{
  "model": "self-supervised image encoder",
  "crop_scale_min": 0.4,
  "mlp_ratio": 4,
  "residual_init": "none",
  "final_lr_fraction": 0
}
Rows from block 3, named by matrix and row number. Rows with one number belong to one neuron. Each number is 500 + 25 x the weight over its row's rms, rounded and kept within 0 to 999. All counts start at 0. Numbers have three digits each. After the name is the row's rms in percent of the matrix's.
# fc1: MLP up (model.blocks.3.mlp.fc1.weight, 1024x256), inputs 128-255
# fc2: MLP down (model.blocks.3.mlp.fc2.weight, 256x1024, transposed), outputs 128-255
fc1.442 070:485476541460493537490507507553513491468536488492479510506508494550496501510490545504496549492490514514540504531490513471495485524482484496478495483501502543479462520517545511499506459549495522526482498455537516534560538550507485480518480435501502487471542512492506495505495468500505444547514543487542490479490510528518470484541513451544517455457447496501518461505467503483535520472485
fc2.442 042:489499477561512489498508457506526498532514447475505502477485483510509494499499484483506573449477496479541538474504506466496478506501471469504461503512505490502533519492502489481513541509499505480478507498526487518516543523490488515482528470478502485497498503540462511527495513503491528522494488502450479440511512482468480470477515532445532521431483478479509462491466510537536503491502
fc1.443 072:490450486508484507510516488517514515475515484536503488491477465491484506485499483506494568480463486516525528512492486507521489548549482470480526479534469526507530501534502480502518459489517483501525462458526506515495489507479463517531525452525531500503502466548453514502466473533536514472523452480478520464524541453445535534516549477513494482461500445513519489485492529529493496484517
fc2.443 067:546483490515517512512516531508516504476494505450528463488491506519479522486529512447496486507512471499495465488496510485479476502513484480514494467519493504489474470530496482480501489500510495482514533463491498480494489471510481507474478558509550473471504521469502492520511491489531504508512509531489479547513500482496535524512519499500502508448529522537500492566489515472506497528494
fc1.444 091:516511493498498533475493464552472499561518502508546515483485462506486503500488487481468527506495536520514564502541504492543507519528489464458524510493551489498468536489515524513512478533579532509500463495506431540526502530510497521481513480513517497477494495462481502503498503496506512530488544475510483488527487493546503485497483481448505528487446498522495473497491526545492490496475
fc2.444 078:495507481465491451493551515551471476469488547489490480452500523515531486525506509496474494482496480502541548556469501482506487499505538469498506427429504509528537499536497498503487508457471468482524568511510522484467492449478478516550507523483504483514527505531507488524498480511508449484493488496517501487481486558473534496475549489496507494588522500471502488473474498481520511506516
fc1.445 101:505505522505453557501502512509490503468520484506464476502520513501486505519463529464544507447526471550501525479517499493549481503584502502494511484501468511499462494553492496505506494515523469476485461476487483492549480521515542471508521485538509473500511494542519513555530487510514533476515542442506446514495515550525498518496523494511512450479486485529557496467490495503537512528490
fc2.445 092:514495483478552458481508517529499513494536522525559503506487501503549502487529473513478523504511550532480498495517472540483490473451493464485477525486499519506519510477511491485509524491487513531498537505503506485477507473510482532469516526464511485477534532480503473495519509506508516519461516509513497497529493500507506513478490513444439545519496556497483464535443482490496477511498
fc1.446 108:476483513445505524516444503541533516539480531513480510458490493499525463492512488490517526474466503552487519492524535489533535525507518526502488504518496482486503515481472510530483505526519495524496469482528509527514506514513486503511549497480458470515511473494515522546493472471553540521519528493473484469495462508531545461511503514471511495451490485494552487481474490522522544495517
fc2.446 099:502484436559488528543544508490503492504555468533560521486498533482474526464483473559500557493501467516523470517481472523484469476486487468441515477521490501498492494544551510488519455479503532526562534518493484493509478497524480528487523458507541495506472487511474477495497512552496484522474491512528484496540535514495524485495539489512440497534513495501524482489545489483519502518484
fc1.447 116:499518522530485509473506488532462513539489491525538546517490552482527483471480480463516517467453507514496519480484540488529463514507455495512539508506494525546521539520500521488510514537568505552485497474527508478501538511515467513514520504512490481463493505519518562540484493505489516452540500494501517508516467542502467533533470493482513512512492511513542478484484483508473498507452
fc2.447 138:509465496472521514508527498415494523487535517489480480481503489550463515557534511513488522535491507489497460526520454473491514494489500487488444462483502497512454463470505508511494490486504513446495516500501511517530489504475552488487509444517535501494489506486478463495495559483486457528531509488499484468477509508496523523448494473532503480476478487487503517520499510507524498492520
fc1.448 101:504471507491523476512493479493478511517530493506485518493490461469498472487504508501524527518480484534529512544510522485528496534524529487455491491504520486558532510516537514512491450510503502497508491487490447514496519467517504490513496446470520555442487510506509481509521498506548507491538503467511504430494530503502483539497512510471559466482465475513520468492497518528478506520518
fc2.448 119:511476495511482517487521507511555519471519484511568502534482502550492518530437504450465535519500497511491479470484485527438473459473475501528532484502448492482464482510453510463517514495483500490484524515492508476450525524520497485509474547525515475513513509476487543511500526473471485541510505536512516551528510482491515548551481452547510490475540515478517510501502506477528486508516
fc1.449 092:530495531523521513479501493566481506529534523458558530543513477535524469524486492496479525521497534499521513500506501521509492504504501498452517500497503500499507516475505487488562509491543469500439496465531515481513529467474505503513498463481490483458509480487491556521472471536497519528519497495552494479500482493543528511496523457439481520505463518498528474469467523551554512487462
fc2.449 069:472469484488454494439482536521509517505554499465535508479514467496522505457503497568491548512496513456478513540508526448477484515456508458513450517500496525498504508509501495435491470511540549511578502502494457525493517508521507512522486466498529521458495489526531508504499505468479509523511529492459507487485504530458493474515507489510508490510480483487476462521532507494496500471525
fc1.450 126:538484513496536471470501490498477509527545507499551494505517479486497464477511503498475519514451514488542525531484490489514515524483540451417510513500516494509494521455561537525506468503523539520463501471511497521504542507505469501513505462460544535408491506468513489481474517506521500504485503490483468479496474472520477513497505509448509511485477494527475475535500490538482514501474
fc2.450 150:462491519471536522512486479474491502489493546539476478502504466551495490516485495428502502479493444499489446450495521506476503486488520499508489460442463514497478485528455493471561536530485497497486521477482480478488494536484493509495499512526481477500548500486516479506483490502477494457502483480531541533480514507488489495506474519543492469487538518479489538477455505499514485506517
fc1.451 120:503495491496446496501492523499499500492510485499547499481519476506484510478500507514502505513499492523489524525507539430494488506572484519514517524502462529467511524515516470505475458514500478504467511499552509528538508488508525473531519490526496475502526519482502532498510515475533497477495514510542532440519524498480507503508505476489461493482431504498530491472498480532476495469529
fc2.451 117:497497531482510502485469477492516498502517515484407487497499540502490476513499483456508498483500479496512470434497438553504492508476529517493440488490515528498472527521472545502538525521481499476486470428485495497502487502492468527452489539503469520504524503478495491515503489498516489491501520506484518534438491484530483495456493530481575509494572491530491491521458512495491495508513
fc1.452 068:479490510494454530471497478558502513474545522488507517509481529507506510477471520528479549462467527536505492512521514459519502536518486481485492528525465508486467510550536503507488459526532558535480484474530486528508503547518492484547511458564513487452525485477486542524480478492496503502544503474513491461484515481475493491532495486487528460465480481494565475497505498487519500496494
fc2.452 048:523488542503513494507512475532492478531498491520526501522510520510489510563491496492523543475501512486507485503504504527491514467509478516492499456462531501509481512490487543487498480498527488488479516505491527486522511449501506528399503485474486494498507491483536506539507485509523480514486468496524427490535464520537490483482487490461528516522468520519500449475508487501469489531514
fc1.453 079:548507527475480556496503462478485496511480481551491556510494531523492440513483509462530490472491495482499526535499516493497472521496530519497476483489451490490518541530511502524503482514523457540486495492478506495480499489530492471494523469540475501480489503485503542535513489530552521525532524467521482487498504538516481499499469488493508476459500485486528536501494514527516521481457
fc2.453 076:532543523495480480488529512494481483517462496483486459498483485501508468475498494487534466501505503487487507522479507554489502513517481555497503494450490491479561505477485496523500490461506484494511509493466511532465527498485480544495534509479481519499495509505516518511492523521512501488500525492498507513476502484498471503481516481470452511541501517506479503487489498466477510477471
fc1.454 077:469483500470474519522471488531519500498503479523458477481456473504506500513465492560498528469487517510530516536524451522485468536492487498487516477531500534512492502523510536459510492504511526506482461473533483492526500517514459508497496483497535493493506520516471492514544488494504499532548488489479518488538554449507515474539520490507511461485478463474530474498471536510514506483509
fc2.454 076:565503516474528523506492506481500520530505497522515534499500498527492510521501539507485543523492502468499478498490503503494517455492515496512452485461521512521478474483488497559478516504513510480485547532501497511512519503485556477481505537504491503509489508463495519503493529488506465540492502524509466507496482547523492503480505494510526535511511518510485519545485473484509507496503
fc1.455 088:470506529461485525478548476520482499481505480554505537496482472485489477493495472482473506460516489496483508550540509542497501526530534496458526478500503463474510531462560495498503515549480510474458471478490496528530508532493501516495487497472574521533464486516490531503474502509521476517490495471514496475546507508505473515516479435497536510482470489485507497510514491546506487478476
fc2.455 078:460524475476545463480514487442509501474456511520526482488490512510535492563498455517469484451501553535502497477480520420470479473488501560540451525486497472498501474490500472527443562509497466460480525488513532509468483462531503519484518531483477486452511478546492496495511479515519511485530483515477494520499482499466521505504492543516516517526520506501507515519484475504493529505523
fc1.456 071:492508504487522519487466490568501486514519478483505525491504484512494505514463506500499551470483484532534531544494532463491514501502491530481505503494510499491504522495519541483508494552520513473470483485519511520579540511488486490507489488521472497461503471480490563525503472507510483517512497478526483489502477522488515510545498455512516469466454482514546470508487490543553515456501
fc2.456 047:522461533493489518489510535540506530514535455494515525517489494511502492443510515515475542484467538483525504499508488466516463521457473466495488572531480483519487510501511518492492473479550536525514507477507485504492486514513473475523469490484528524518459496542501498497492516428493519522512490498445495452530497531501504529491524485510516510496517441521490468503524514502530525466495
fc1.457 091:488512491524472497524494538505509501459495443530502489466484450465442484501513483495516564516487473514531529498504492532497489509515506519532510444530524507506505526482503494516492461483490500494504481491480472546497505499481503478480500502542501508515486508541458491509500491505512504483509474490469514522493498483464472527512502493493477485473492484520516486510506501524490506511499
fc2.457 118:498490477505549488491498505488519512473506546531500453479516528510501480489546499474501491492517485505496513473510502491485483517513475521518485466543518518516478475530525470497470459504536537449495493451493461497512492492528458500542471528528504511496496516501514475514490503480521514493486500536454493488498548472475494478508473503505508500452520494522509519556495516523504486491541
fc1.458 059:512507490500467505488522512520528519473538482490519460477473470547488512445468525527534514534515533509495513498512501474496489510571547466472528511478524488441459494459513483503480504484492518495501496494498450513500551515453510508542532490461504529500520496522527547509515524497503499477491503490509502544518492505486490475477465460464516556495459500529511510488467498501527471499509
fc2.458 052:490505483510509462453555482498506459506471514525499481534516507522551499544496471544518537490511499521534507542484529482497498519501492473486500467455484479516532512496521503525532491508540486519467479505507558487474490458432491531523509533488548494501454498543523458505505485487529469519467497498462479526555557489472513478479492461537534518521516481508506539462542515548495485490537
fc1.459 080:487492512503476543473519504519501540489515559487463521513480488501463476525477507477507578491516495534525478503518474479549491525510515481496494528514507499467507539496518485517495483497504480496448428486526490534531478497510499503484527467539529459509508502451476507519460503474520542523541506489489477464496520517510527443514505461511474514448452464505538477490480519495511521498479
fc2.459 074:509453454548512466440483509508517518513522539530531503511510542498493511510499518493499504483509493501518481509521494502463496489478432456517475480539510486495491503517434522482522492490461491491519543490503503498511516504504502490437508479502482434482526500512466476493518510534496507507491511505434442531530497518458518500475525537481460494491493499486506477519481476480528475503466
fc1.460 089:510442501484517504508490517498540510459560508454502491484501472523444500517499519536507529486526502476530479543514485530494498511490563482459494498493489489475468488472543534473511438500489508484442484480553511532525506481485523538479478467488527533510515528501512454494494508461550532536500509510504511476467507465511515497491515465470492477452486475508485486502509514494520509465511
fc2.460 107:492543518530511516507478495510464521513464531503547513510506530495547520472488464494503494493514534508485537468512543525552474506508463489497490502514499502516526550531484510504490557531492518544479494507483517477484481545498480505491492530468496507496458486521508546518508471484518532502509522492472506542552478533535524438492499525468510524501521531513501455496503503484486524504449
fc1.461 074:501458469494500494504465509538481541534501455521529556495494488509523466502477485504490577491473550481513498514505492468475521528479501471487475510509510523558496525498536533479497477525517550545507495471518517459490529514493478501553474496476475545472512484479489501515454490490511487478502527502537521463491513504491494494537479484472516474477508457482486426520483525494517508470511
fc2.461 076:482511495500463542492458488520519546486457538489499508494513518489516501548508487439511533506525529492462507501545508515500492495483467506524449528512456516514507499549447488413493515499450473506512472505513525489500499475479535487539503493507457495490530491481443531448494500446493527520514477526502512470450537530472508523522524546483474471526506517493520488518436507503497514496525
fc1.462 077:468462487476441518506497470526477520494494496482554524510505460521520457499492472489469529472510501540492509516513551499461523513510479518478499470519543481486492491477505530504475482512513480542525488498509454497507485504500517517475464492477472493501491499482500479478500497495503482466530546464514465456481478527478517490505457529495520446472480497479544449486478510531527501494507
fc2.462 069:484517489519474519493500482477482479496453503477474531451503484489489513498510496470508445513530479497513547517512513507505508505514517499507461496448500486538537512484449502517500504473466513461512477557463473513487515439493523532501520498500484524509508494485485513513495512531516508519481492527528501465542516499483478516529474445455534477516469513517505471512459517513512488505499
fc1.463 105:525455522510512554491502466549533517469510490478496484485514504530514517513450571498498527505482544497532478511482492495495486497506523489484504504480480501485412490546515492510531488509492548497497486487555516489497514539501493486520513482529543497489546510514507521523469498477478509541531534529483510505493477497521492493517550481543495487504508490506504510512464481487572534475516
fc2.463 101:490547484488526501517501479461459551539500428515509532519516503501515485475533463511512507481503509528470550513539550449539533521522491509502468513500547495504536534461537468529503513511497467533540470499484488484506512491475494524455482487500503511521485487480497503514486529504509507491513466494491496452504516496457495456491526504465505524503449519512492471502483510539499506493506
fc1.464 085:498500492503526498537448518516518510493502471510489481484495490515542489547516541507548534509459473486519505497525525473529448519499459502487509487488463501544483521546480530495515470548522500544488510472509519485507527494529488473485474472505491522476482525488496473513530489491495527496530562466532500479460514527518505499514472543472502473480516485500561486476484525488496552533462
fc2.464 068:534528506513482499505517457506484477504543548520490517506500503546466498491487489540498540532490511498489526473521484515486521479517518480540510467509512507481495514468499498521446526476460513482529464516500493500502508539496513497526506500518532472513560507547480529496512500508489496486503505505486504525553486519494493514472488436527546524485490501486489536479529466467504474520543
fc1.465 124:533483473503442495552494489546547505486508489509505508497524465502515494440511501495548495501490507489506544535476536541495467523507486466517548469509492512511493485542475504516495447458510548521525504502505481448495511500478479490497531491470448528505539521541491459524510491506516520481504484493505479522499537482466475514519517499476486480476496487487493468550516501480504507526510
fc2.465 112:481478482538525495491496462412552494486496511500462488492492525457524498532507496497501480517522463486476500535501525483473464509486500478503461508458444513506509485513490512487454510534520505484526485494482508488506519502489486522526489495558508500502508500514460525472504493521519483512530524473483499544491529503483491515521489516506511487510496474495503496533471493487499504492532
fc1.466 074:496469512482528521491499489489493501474521453493490529517459484523505509520461510564508510478477522521532497496554484529526469532524493536463487491526469561515470489526512517457517496543507525509516483482497497494496528534507477478475510473491515502515518497520513509526514504461494519526517541453512487479504527478495485474505490501499536467490498474515506491509450528505521540525512
fc2.466 069:545506525497483492519478502484480484514486578504502537501520483508491512488513531474467536575492527517507520502518482508495515466490514494496455514423502525514510491479491511533490508483507512485487538531511506517495497488471498509517501511503499507502505509506535498498494525498502481462496498519508516539484490561506479500473523512473530510553479534486488537501442509523507478516511
fc1.467 123:513482507461499502527503450549532525529496506497444551492512510499498489464505489480549520490519508507485519510484515540498502523524493473521532473496504513526511501535498515507483448504552521489485460489488458489522508492465474507525510493468450535514527518510502484530478449515531504511513527478544498491545508490505508538512486494454522471455487501504484456528497513471525507536553
fc2.467 133:506513452533486491470466512493469494504504508506544492513500543450506496530493492555486543474504475493510481490512506484523508497500521487504458526488493502510519492475531515527493510475522441495519503497497493516507484504488507491440506495559561510511527513478452520498513491522525474528472504522429464499499510494460534523501499480512500520542518485498510503506480495543500494501460
fc1.468 073:494493539487469536486519470534527514496519505493481526553490515510480519455478486515542562486523523543493503480511509482466558523501540493494504479511551525450478532491548488490505512546481537490525449472531466513532511554493509517526517469524488499490512488500483552507497487498502487503515482487483492501513476485510532506505509470535558517481468480501511523519473505467561494507493
fc2.468 047:519496499523527462481507534503505437511489489517502446495506504480498486532488518498486519484494469494539510538506527510521434484503512508454499520519478511490505445482499505548506490472494433486476559522515488528491503443513493464452521500489562501493432499502506449507511481486475517507501460508510491498469509491502497495503514511459457478511500517490504492485549503516507513498481
fc1.469 079:505481535495521549489499495510492511529534487482492548514518507539522468513467502466486550470495510512526525531519499479511527520484508486459476460490481498500512508519501534508504482530519505482500496482531478491542517517506502487526509485517463502478527485463487549535481465524541484523525520479534484492492473546513482520539518447475549471471476468516537463517452511495530504478508
fc2.469 052:466486523521489487499525489513522520508550465487547531518509467477489499472508476552483547507499544519550535494516497485512487510496505482488474546527509475486477523498520492452481469508508508543481483483491475522488534522544507501505497493493568513487512484494504518507511490468477494499515493464479503475548529487480519484524496499483537508457479460499492468475522497542526492516524
fc1.470 120:474465510478538478489481453539506554493511506505480504468526508509484484488500523525561520517474559496492509482531464501464489516504504476501472502495504543525445536541531504476524478534529511537482496498540535518479562490474470509534488507495472507487544513489492483522478486475468466518531533497467532465503482502542504467520543507517518533507504497507490470481467498492511551460505
fc2.470 146:538514514519448571494523535511512488514484489502523521528496489502513493524496503493494510441510477485513506526504541493529554512501479542482502504485501515499499464508469490525524492474510501459523532482502490484553519518498524486460521446495502498487462482509482486521489509570522496521476498469529470491490501509476505468511502484499493460499483484498507515483523505528515477475500
fc1.471 094:468489498478504520523463499509543543485516481474474507481510516474493535469495517502504547476482530519514471496474523450502509538511523505476519525520494523487493499542481482525488476531523553517530480469531477490519478523532486500531539454486519527481499498477477490486497503504484524532499548507475510486492491512501507505530530533528532480473507458488533484504496496448521514513516
fc2.471 082:535493529581464498512522505516441510489513498499546536501506506465432497488488506492467533523512498505514528519496485535534461493492489482472534447495517509519530524469530518559500487489501457474477500478465506513506510488496468505525522515543507495466476518490509511478498471508490480458499495453522479502534498518527479512485504453503491524562465532514487510476481503494484499500473
fc1.472 111:486491491488474511493496474509524547491492475522510502487495469503513499483510493500503514518489468520466469512482558424517487539576503501539499528503445524479501497527497489525467467519526515544506481514514522511506501504537485470550534480501506476508492498488497482523511518488492519494469542493512525491507501504484504489527491533509477479496472485472517488458517502497486514518527
fc2.472 099:527506529509501459488488489471485435518497506515498507506501492508479513558503524481467507520483532506521537494491449567521490435490516526484490445489528540483500516491498545538509526485472480438487513492498510478515506456483492497511494547512485533492488498498509487501528473489476442485498507512508463526464489511535519505449484484464522529531528547506473509505462508497493506505470
fc1.473 093:493474517467499530509481515503483499524516457486522524515516519571462461516455510510450548488545517526502503535476491527477514512533502513483517518501465552485483476484500526506478500509541511473514500489486481495518479506497511491528454478480489475518524523472505492483498465570542480533475536490600479466540506513520479477477502458475501449479471480455515492477478492508526483493508
fc2.473 091:522466497538514471470500500481513511490524454533498452468507499469525492481542484480469554456477509497536522496489539452495477533525481458499527471537504521481524526513535479444525501522513507534501446458513509498466505470522473518494500506511517527511464481520513510481510493447496523527506495489416513502502519475469523471550494481492521506448481447513498464513524501547503482498537
fc1.474 108:495472511461546485475530455518489515504543530509502506505498466518505476471521469546542535488472497504491524484516535493492508527485501474509532482494458482468500519509526482495522506505483453550488490461534545468455531465449470510507528517476520497516490537499502516569539493485482480511504498488516515477526522478497559474515518464482496540495460491481522445490493523514505513496521
fc2.474 128:514511498547521546503505531489500479525484468473497556494503508533461510475485539456499517524495503496535455525465475472499494483484483489458491489495537546504483495485473510519501476508486575452491491506523496502551517610473538472537510507524484493506544491448503478461494529531491504508526521473505489493480475492479498500506480538505548480504512520512498531512499499498516471527482
fc1.475 077:554473519479489526469483513539515502497500486482524516526484476525499466512504520480496483456478520510534510518519533469493491520515491510473512461512496479475470502547514504490548500520524509526513514472481496495527535485506485475512474481499520528484484512532536494508452501473495501523527528507531474516525481516518467507524497445505540493441529499489523481489473541523529542495468
fc2.475 073:553507524509530471508517514499476478530469489542531436499514460496490473510529538492515499536524481518504477482478493524491487469515467516513536456447503511523488476518507490546531511518547522517510518492489539475469510484481501504514503563493497513492481500544517479505510504486509449490472532486513459536498469495528498483500479506524508523530519547513487532488512480526485473488510
fc1.476 094:500441498506499485576509538556500484505513473485497502500504484488542510523493451488486520456507534518521516531510523500477521495467485472513496532531522493464519497438495537524504510496494503481459479465509487488503475494505470533475489486468511497499516487487497475483561513496482474515487506475510496485553481497508506512488500491486508490520440484466534458477501521516499493510532
fc2.476 079:492518473536476520523502483468511517515472503473508519497493507496442505491504505518505480551500488483456525480486532512472484496501547533497504524477510515500485514570501454513485434491505450519503505563494500507501469517507533497541495514531505492492559494494491550506485510496515490503490477561509537486485511525525496552510495519521445471458494491507466526452501504511498523516503
fc1.477 064:521499539483514507497481497564486504519527495491495516496484479531529488488470505465509575499452507522517501535527514492521473528498492482487491492522501566492477506518484518493490480531560506522504476461543493493536523518490472490518523445481504435479505509492486528527503501509528529489526529490520470450515485515541496478502517501479511458469476473489564483488469516505539553487481
fc2.477 038:487460484537482514531519502529541527495509421503506518482491491505480514542493521530508529500476496497550535512512485481465501514499514517493472469519499507518477506523519502469438446498481519479495511493509501520533490496503492483522470474508506475526447488535490498487505490510477524522507509491466483479512523531484498451515498454551532469503467493498482456494499471536495485544543
fc1.478 086:511454499486460512471500452532461556522500532503556524501508482539486468480514496518515539497509543535491471495532503510513511504519441506438490527500489519521468495576515483504504455524517541530538524502521496460500521524514491470530481452485503508485527501494511469503495493506467512521508551493499481447505496478524491502504506509514496479466503474502507470475473511508483501497456
fc2.478 067:467497505509527486478528504523487474517520505473478509517489517486502516511469498502512559474495493484541531518500523477530491491492521490495453479524524541489528546431508533501491493512526468486435452432511491508517510475517482534449508481490493472512501501507490488511494489492482532489526474481504475531467483519471511465500499485459555507532477497509489478505494467518538502524506
fc1.479 117:515498543501525502507470483509489508512549484524549498506499539491492493549474524512497517495481517505529460486450480487502488483455513478516529524492423529472473539487511504514549514508502475554461509488522546546506499512518489465511531501552541457463521488453484562494516509488509464492526525511493514502522464522509468485507508501507535529493520510462542506477510487548522528480495
fc2.479 111:464474457536539508510502513406541518483447471514475515496497536469526489436525500494503505471520478488480505515528510501462515538523516539504437448502530504507473423512508490491441479496536551473501478480494483500493453492506503502511506472459464514503478492551477485503500462505522520499525496476508495499516503490498515479533520505529500468486498478524515475522486542502512487522564
fc1.480 049:516525498486506516500469498526471498506497492464531543508509520549488500504491514483543515463475571539478530467502511512509556496532524488460495501497477502467527515546489518482499484544507547536481508494472501539491482533532510522488514482512534453470498498446539533485498484541508533523502548515498489494497513480559519485493508477535525511448502480534503537497459525491530496521488
fc2.480 039:473506478503482478485485518491467519504522524510481456490488480527555502495474560496464537478498472517525545559517552467473494506473479433513477437496563516531522446501480537502480510482487511512493543528481507501482539488528497497531509503492530467523439485473544466464519483467560465482497506510456489489499522497474519475507513497521567500496499492498481505494507493516519484507512
fc1.481 111:509480494465532493496475457503485523569498487481506511488508499506522493474492485519482519511478571504508510583482499499484553520463503442488525492486537515528517499496496554478517472518552533524506487504504519512498529493457450516494514487448477529472498490445510513467476495480510510527514494513511496489536499463532540474522482507449483513472463481498476473515507492485494498498504
fc2.481 112:479524506524550531478533509520513486499480518491502460490506480485521463511502479500515458513484447495490490452532515560548524497502545513512471504494487494489543504539436479543456506516490481469515448483514497506496483497515516499489521500543505513491556486503472498537514487489539538497491505489474466513531518499464499520471520557504496482534519504515497498501501474511492508492525
fc1.482 111:492484520480472505496494413519473552516498508491509494476502464507469523487525487497565509503507526561506520445547466536515519505512502497487484487498539515535459534511498492495503481526497524542497459503517474530504504540511517474531527490487483500507517474492467513548480484460480481516512521489493514477517486482533506511510545495526514509478455504520515493461482521545521511507501
fc2.482 127:504487455497502457458493534528519478473492504520502509496499557472543509524484520521508499455496538500507495536481540495496488480469464535519504535547489510473528492488493507517478516479489490459527528508493513507510489455517500501484468491486515526505489489507517525492493506507515488498497525520485463503511514518464493543519525457485492494519532480468531479549543506456504499484477
fc1.483 056:490496517491511511491502448517508513499554478510508525484518511536509516480467524467491581479484535535527494499536525499519538517491499479475503466490501491505497476512530519509535435516507539538485481471543486546525540511491476478486509461498495461457517487471494558508523484492502500535518516479527477459485487479505503503511516478492521470461473496519529491513469516508550517499492
fc2.483 033:455471492547498520508511508521545498530512487501514485466471484551485505528477504499475541431511522501538547477534506481478500537535479513466475463496525513481517451467505527483497520487466463456455487519498500475516483514478487492483494511506530484508480493507533459500518478491499503483504478499502462456563486464497469504511492519521514470455501471470503465495495472493523507509503
fc1.484 108:482503521539441553480510494510525504469497492476465496515492493504453519473461507497530508460522460555516473469524490491518516500548490493472522493509489521495484504555502493495504474519506516486526478477494432507571461570522534481546506467562521493503492486529487484524502487523505495494515541453510484512534542550491464532503526506529533479507500482540538507476503503487539485516503
fc2.484 107:515476472466560446487503525520502528510558460500541524511482522476554480487509499495519500497473567520503516532492508509491477468504496465514449560499489498513536512464529482473505498516511500523490531495523502494491542478500499482479493520457513491506541520454501511533511485482480523514506516532480484504487514526490482496527551511473499512504503539475500492550445501515516540517497
fc1.485 109:506492502469506513536479502501572506519539476479454534498518491502491479531489502492478528514492488486494457527510519479456534526484548492495516426497535485472511496466529510508500443532482534482495461488538486523496525493502510539512497489505464527478516514449500512496511506457531487501544493488520490502476477521459513485544518480514555487471474490514510495519502489493545522466539
fc2.485 110:484490503508502488511521483478484551485496467485548495534495516528508516508486510454490525485506513512490495465511511509523460520500455509536502540492474486546471476582506512476526529537496448529477541472471489478472488513523478485500491527502526480497507490523504515481502480489487495502511490476487517498528479533525514515512502529493443496460500513464521448491477497519507528505479
fc1.486 098:519449493547441495530494529550533517479514497501544479508504465512511503498503517535504524507450518479536487514493499500467505488482507485505528482495506470486478481494521507535516451485483524537507499502553530512514528497541509473486511477527494506463542482516495502485498488475491495466520463497480505511452466479448459521528525485521527499468452500473524492529491456502530537482525
fc2.486 089:494556499488524450524515493458511475517457555515496480477493479482502485477534466474482504481517484532503501487504494493500489500511500514452482502439482484510546523471511502500485514503473484485524498492467507509484488439505481532487508519498487504526502496470498503440496507595500540487490478471519493503515527489483488452473496527458464505534491508491520527488467502560513465483489
fc1.487 128:501513491508454519478493454500466540502486484519566506496507503497471489475513498503515506527505482521483518525496571427474508512567486501505508499496455515526500539521526477492471450510520477505513483523505497527499519481515522479553496488532513489498519519465482547513489499510530522487499500511532509472507533497490521473508501481472470476472432522461485506456493496513463498468483
fc2.487 124:485489531500506472454459515495503476523524515496425498476499537500469483496508485488537475490503495499505486455502434583483502484479520501508459498502552510510453502482475542493558511506492520468481496431499475498511487515502463530436502550497474516501517504488505471494513486511502456498510515515477525526442489499512501489450497538481570516491549477534493490527472520481497484513524
fc1.488 086:488484544454533521511501505500530504431508488526494488499486521515513470509518523499515524469503520523518502464502467547514486537471492473447507501525435518528484513537486494491514501520474520493446489453520542481503477532510476498485511480445510531489487530541497473501496487534502497507519532489480478488541484507499491517486503539510552505508537475508523491545489521502539524512515
fc2.488 069:507500493498473535472467531486511508512520532532538495504489480477488516455497506499500509487522471498491540526507482525519499482511547518504488452482521490478512514446519487485488481438514472502512522531481506525509495437508490529486497508542527512508514515478505488465495466495514467493463520517519523507430475528527493542453493463492470499405502519516502488505501507506496502495490
fc1.489 127:539510546511466464491512498489465492441528481515494473506481504485461521461511525497546494495520482499534528504484472524489454535486506503531502495512453490543474514491580512523519492525455519491479502484529537537517537522506508482502516510498508501470502504529513534494501489492495507486505440514480521511510492481492451535519553434537526521475482514480487498532509492560523502491518
fc2.489 099:525531475467513440495457509550493485517487601484463506464508520459503496495523512514487504494505455493504523514499497478515508491508513451480500524450490473519519503470498489445516530459509492496515501539517506489497498455478498481515496505501535499476526515534474502495491502532514481515516512503517480499532494495519472534474518503480495510554473495466517525491459502503469518491481
fc1.490 123:491505480507536472486506520531532495538511490473548541520489522490490488495466476503457531474512540486509454568444530443469534491445532508505515511500531517511513507459535511509528505538532547485517511495525529495494534506481474529449493492461481503481519515468507502447491511526536479498476482518518510510519460462460515511507471478485521506465470492476508479559518497489498497443532
fc2.490 143:484487510532454573497551491488468487484485506482471502479491479543510496516523505488491508492510469506499508422532471562561487521488485501494471483465489523470454488549467495493497478508481480513510462506507511520507471516510504471517510496545527528477518508507497478487507484441496483507531507468471490513500535512499469499509491503532512482530510538486512530467505478535499490481483
fc1.491 064:548496508440507535468514426529506530496513511521503536490505519534510506526474533512524557510477478545514507499497507496540486500525544480458484496473517489542470471522549512471487461538517527489537471505541499480555530517500489462517533472518497473460493497498496556510517466538527505477535515530537517465459489484508521475515509494508496482470483458524495522503442532545525524503472
fc2.491 043:503497583522479459450532501525480506495476504499496470493510526556524504533524478544490543490511524503470527493504515524507507507502468515505446508469478467519487511484511502492509479467479497510442550517508548527475488473508492476415492515479510502514468502500522511495480519476509467501502510502528497487509519483506497490474515487543523508492489491484482462452519497523538429488563
fc1.492 069:485501522461503539511526484518515521519549486517501554526516498544500478519477500489518568477484524507523522556531476473502506511499520480464506500490496515500500514471549519491497475553516552506509491464552472523539542540500517510527525467519499460463503480507477551512480476515521466521525507475528489463525474527521475507517510450491517490461479454503510501516463501510539530456484
fc2.492 042:498465467522527504488492495552551499523561453503508482503480491518541478491498473506493540443503512490543507479496493507525481488513477476516495540511485483487493466558496520482550496503502475516489536489511505486508518471534472508472495476511500527528454485503480478489464505475472483503506501476490509484536540481499524471496534533479485504481469464483526479495524515481496460527488
fc1.493 112:529496505468475484535446447488474532549541511495503516513480547535462479543502501507479524505500534523526482487470488497542498503447470472514504511524438564524496500502492545468541517498511489537508501483494513513501490513515469500534530470525494456459530489464486531483517499493507468519517516482503489479573489514509469505466496471493544520475506470483551508473499525499517498503470
fc2.493 127:465498492546490533512514512511550512474460497487451528495501481486551500486478519509517486503501505502501509548518518519463521532514495495507492509492572514513468492499520510498483465528525540467462473540506475493516492493506520515461498526485475489482455483552517494519498468504490560509498470513487505531448488498504498447561496515504477467509490499515503482533493484516494511498519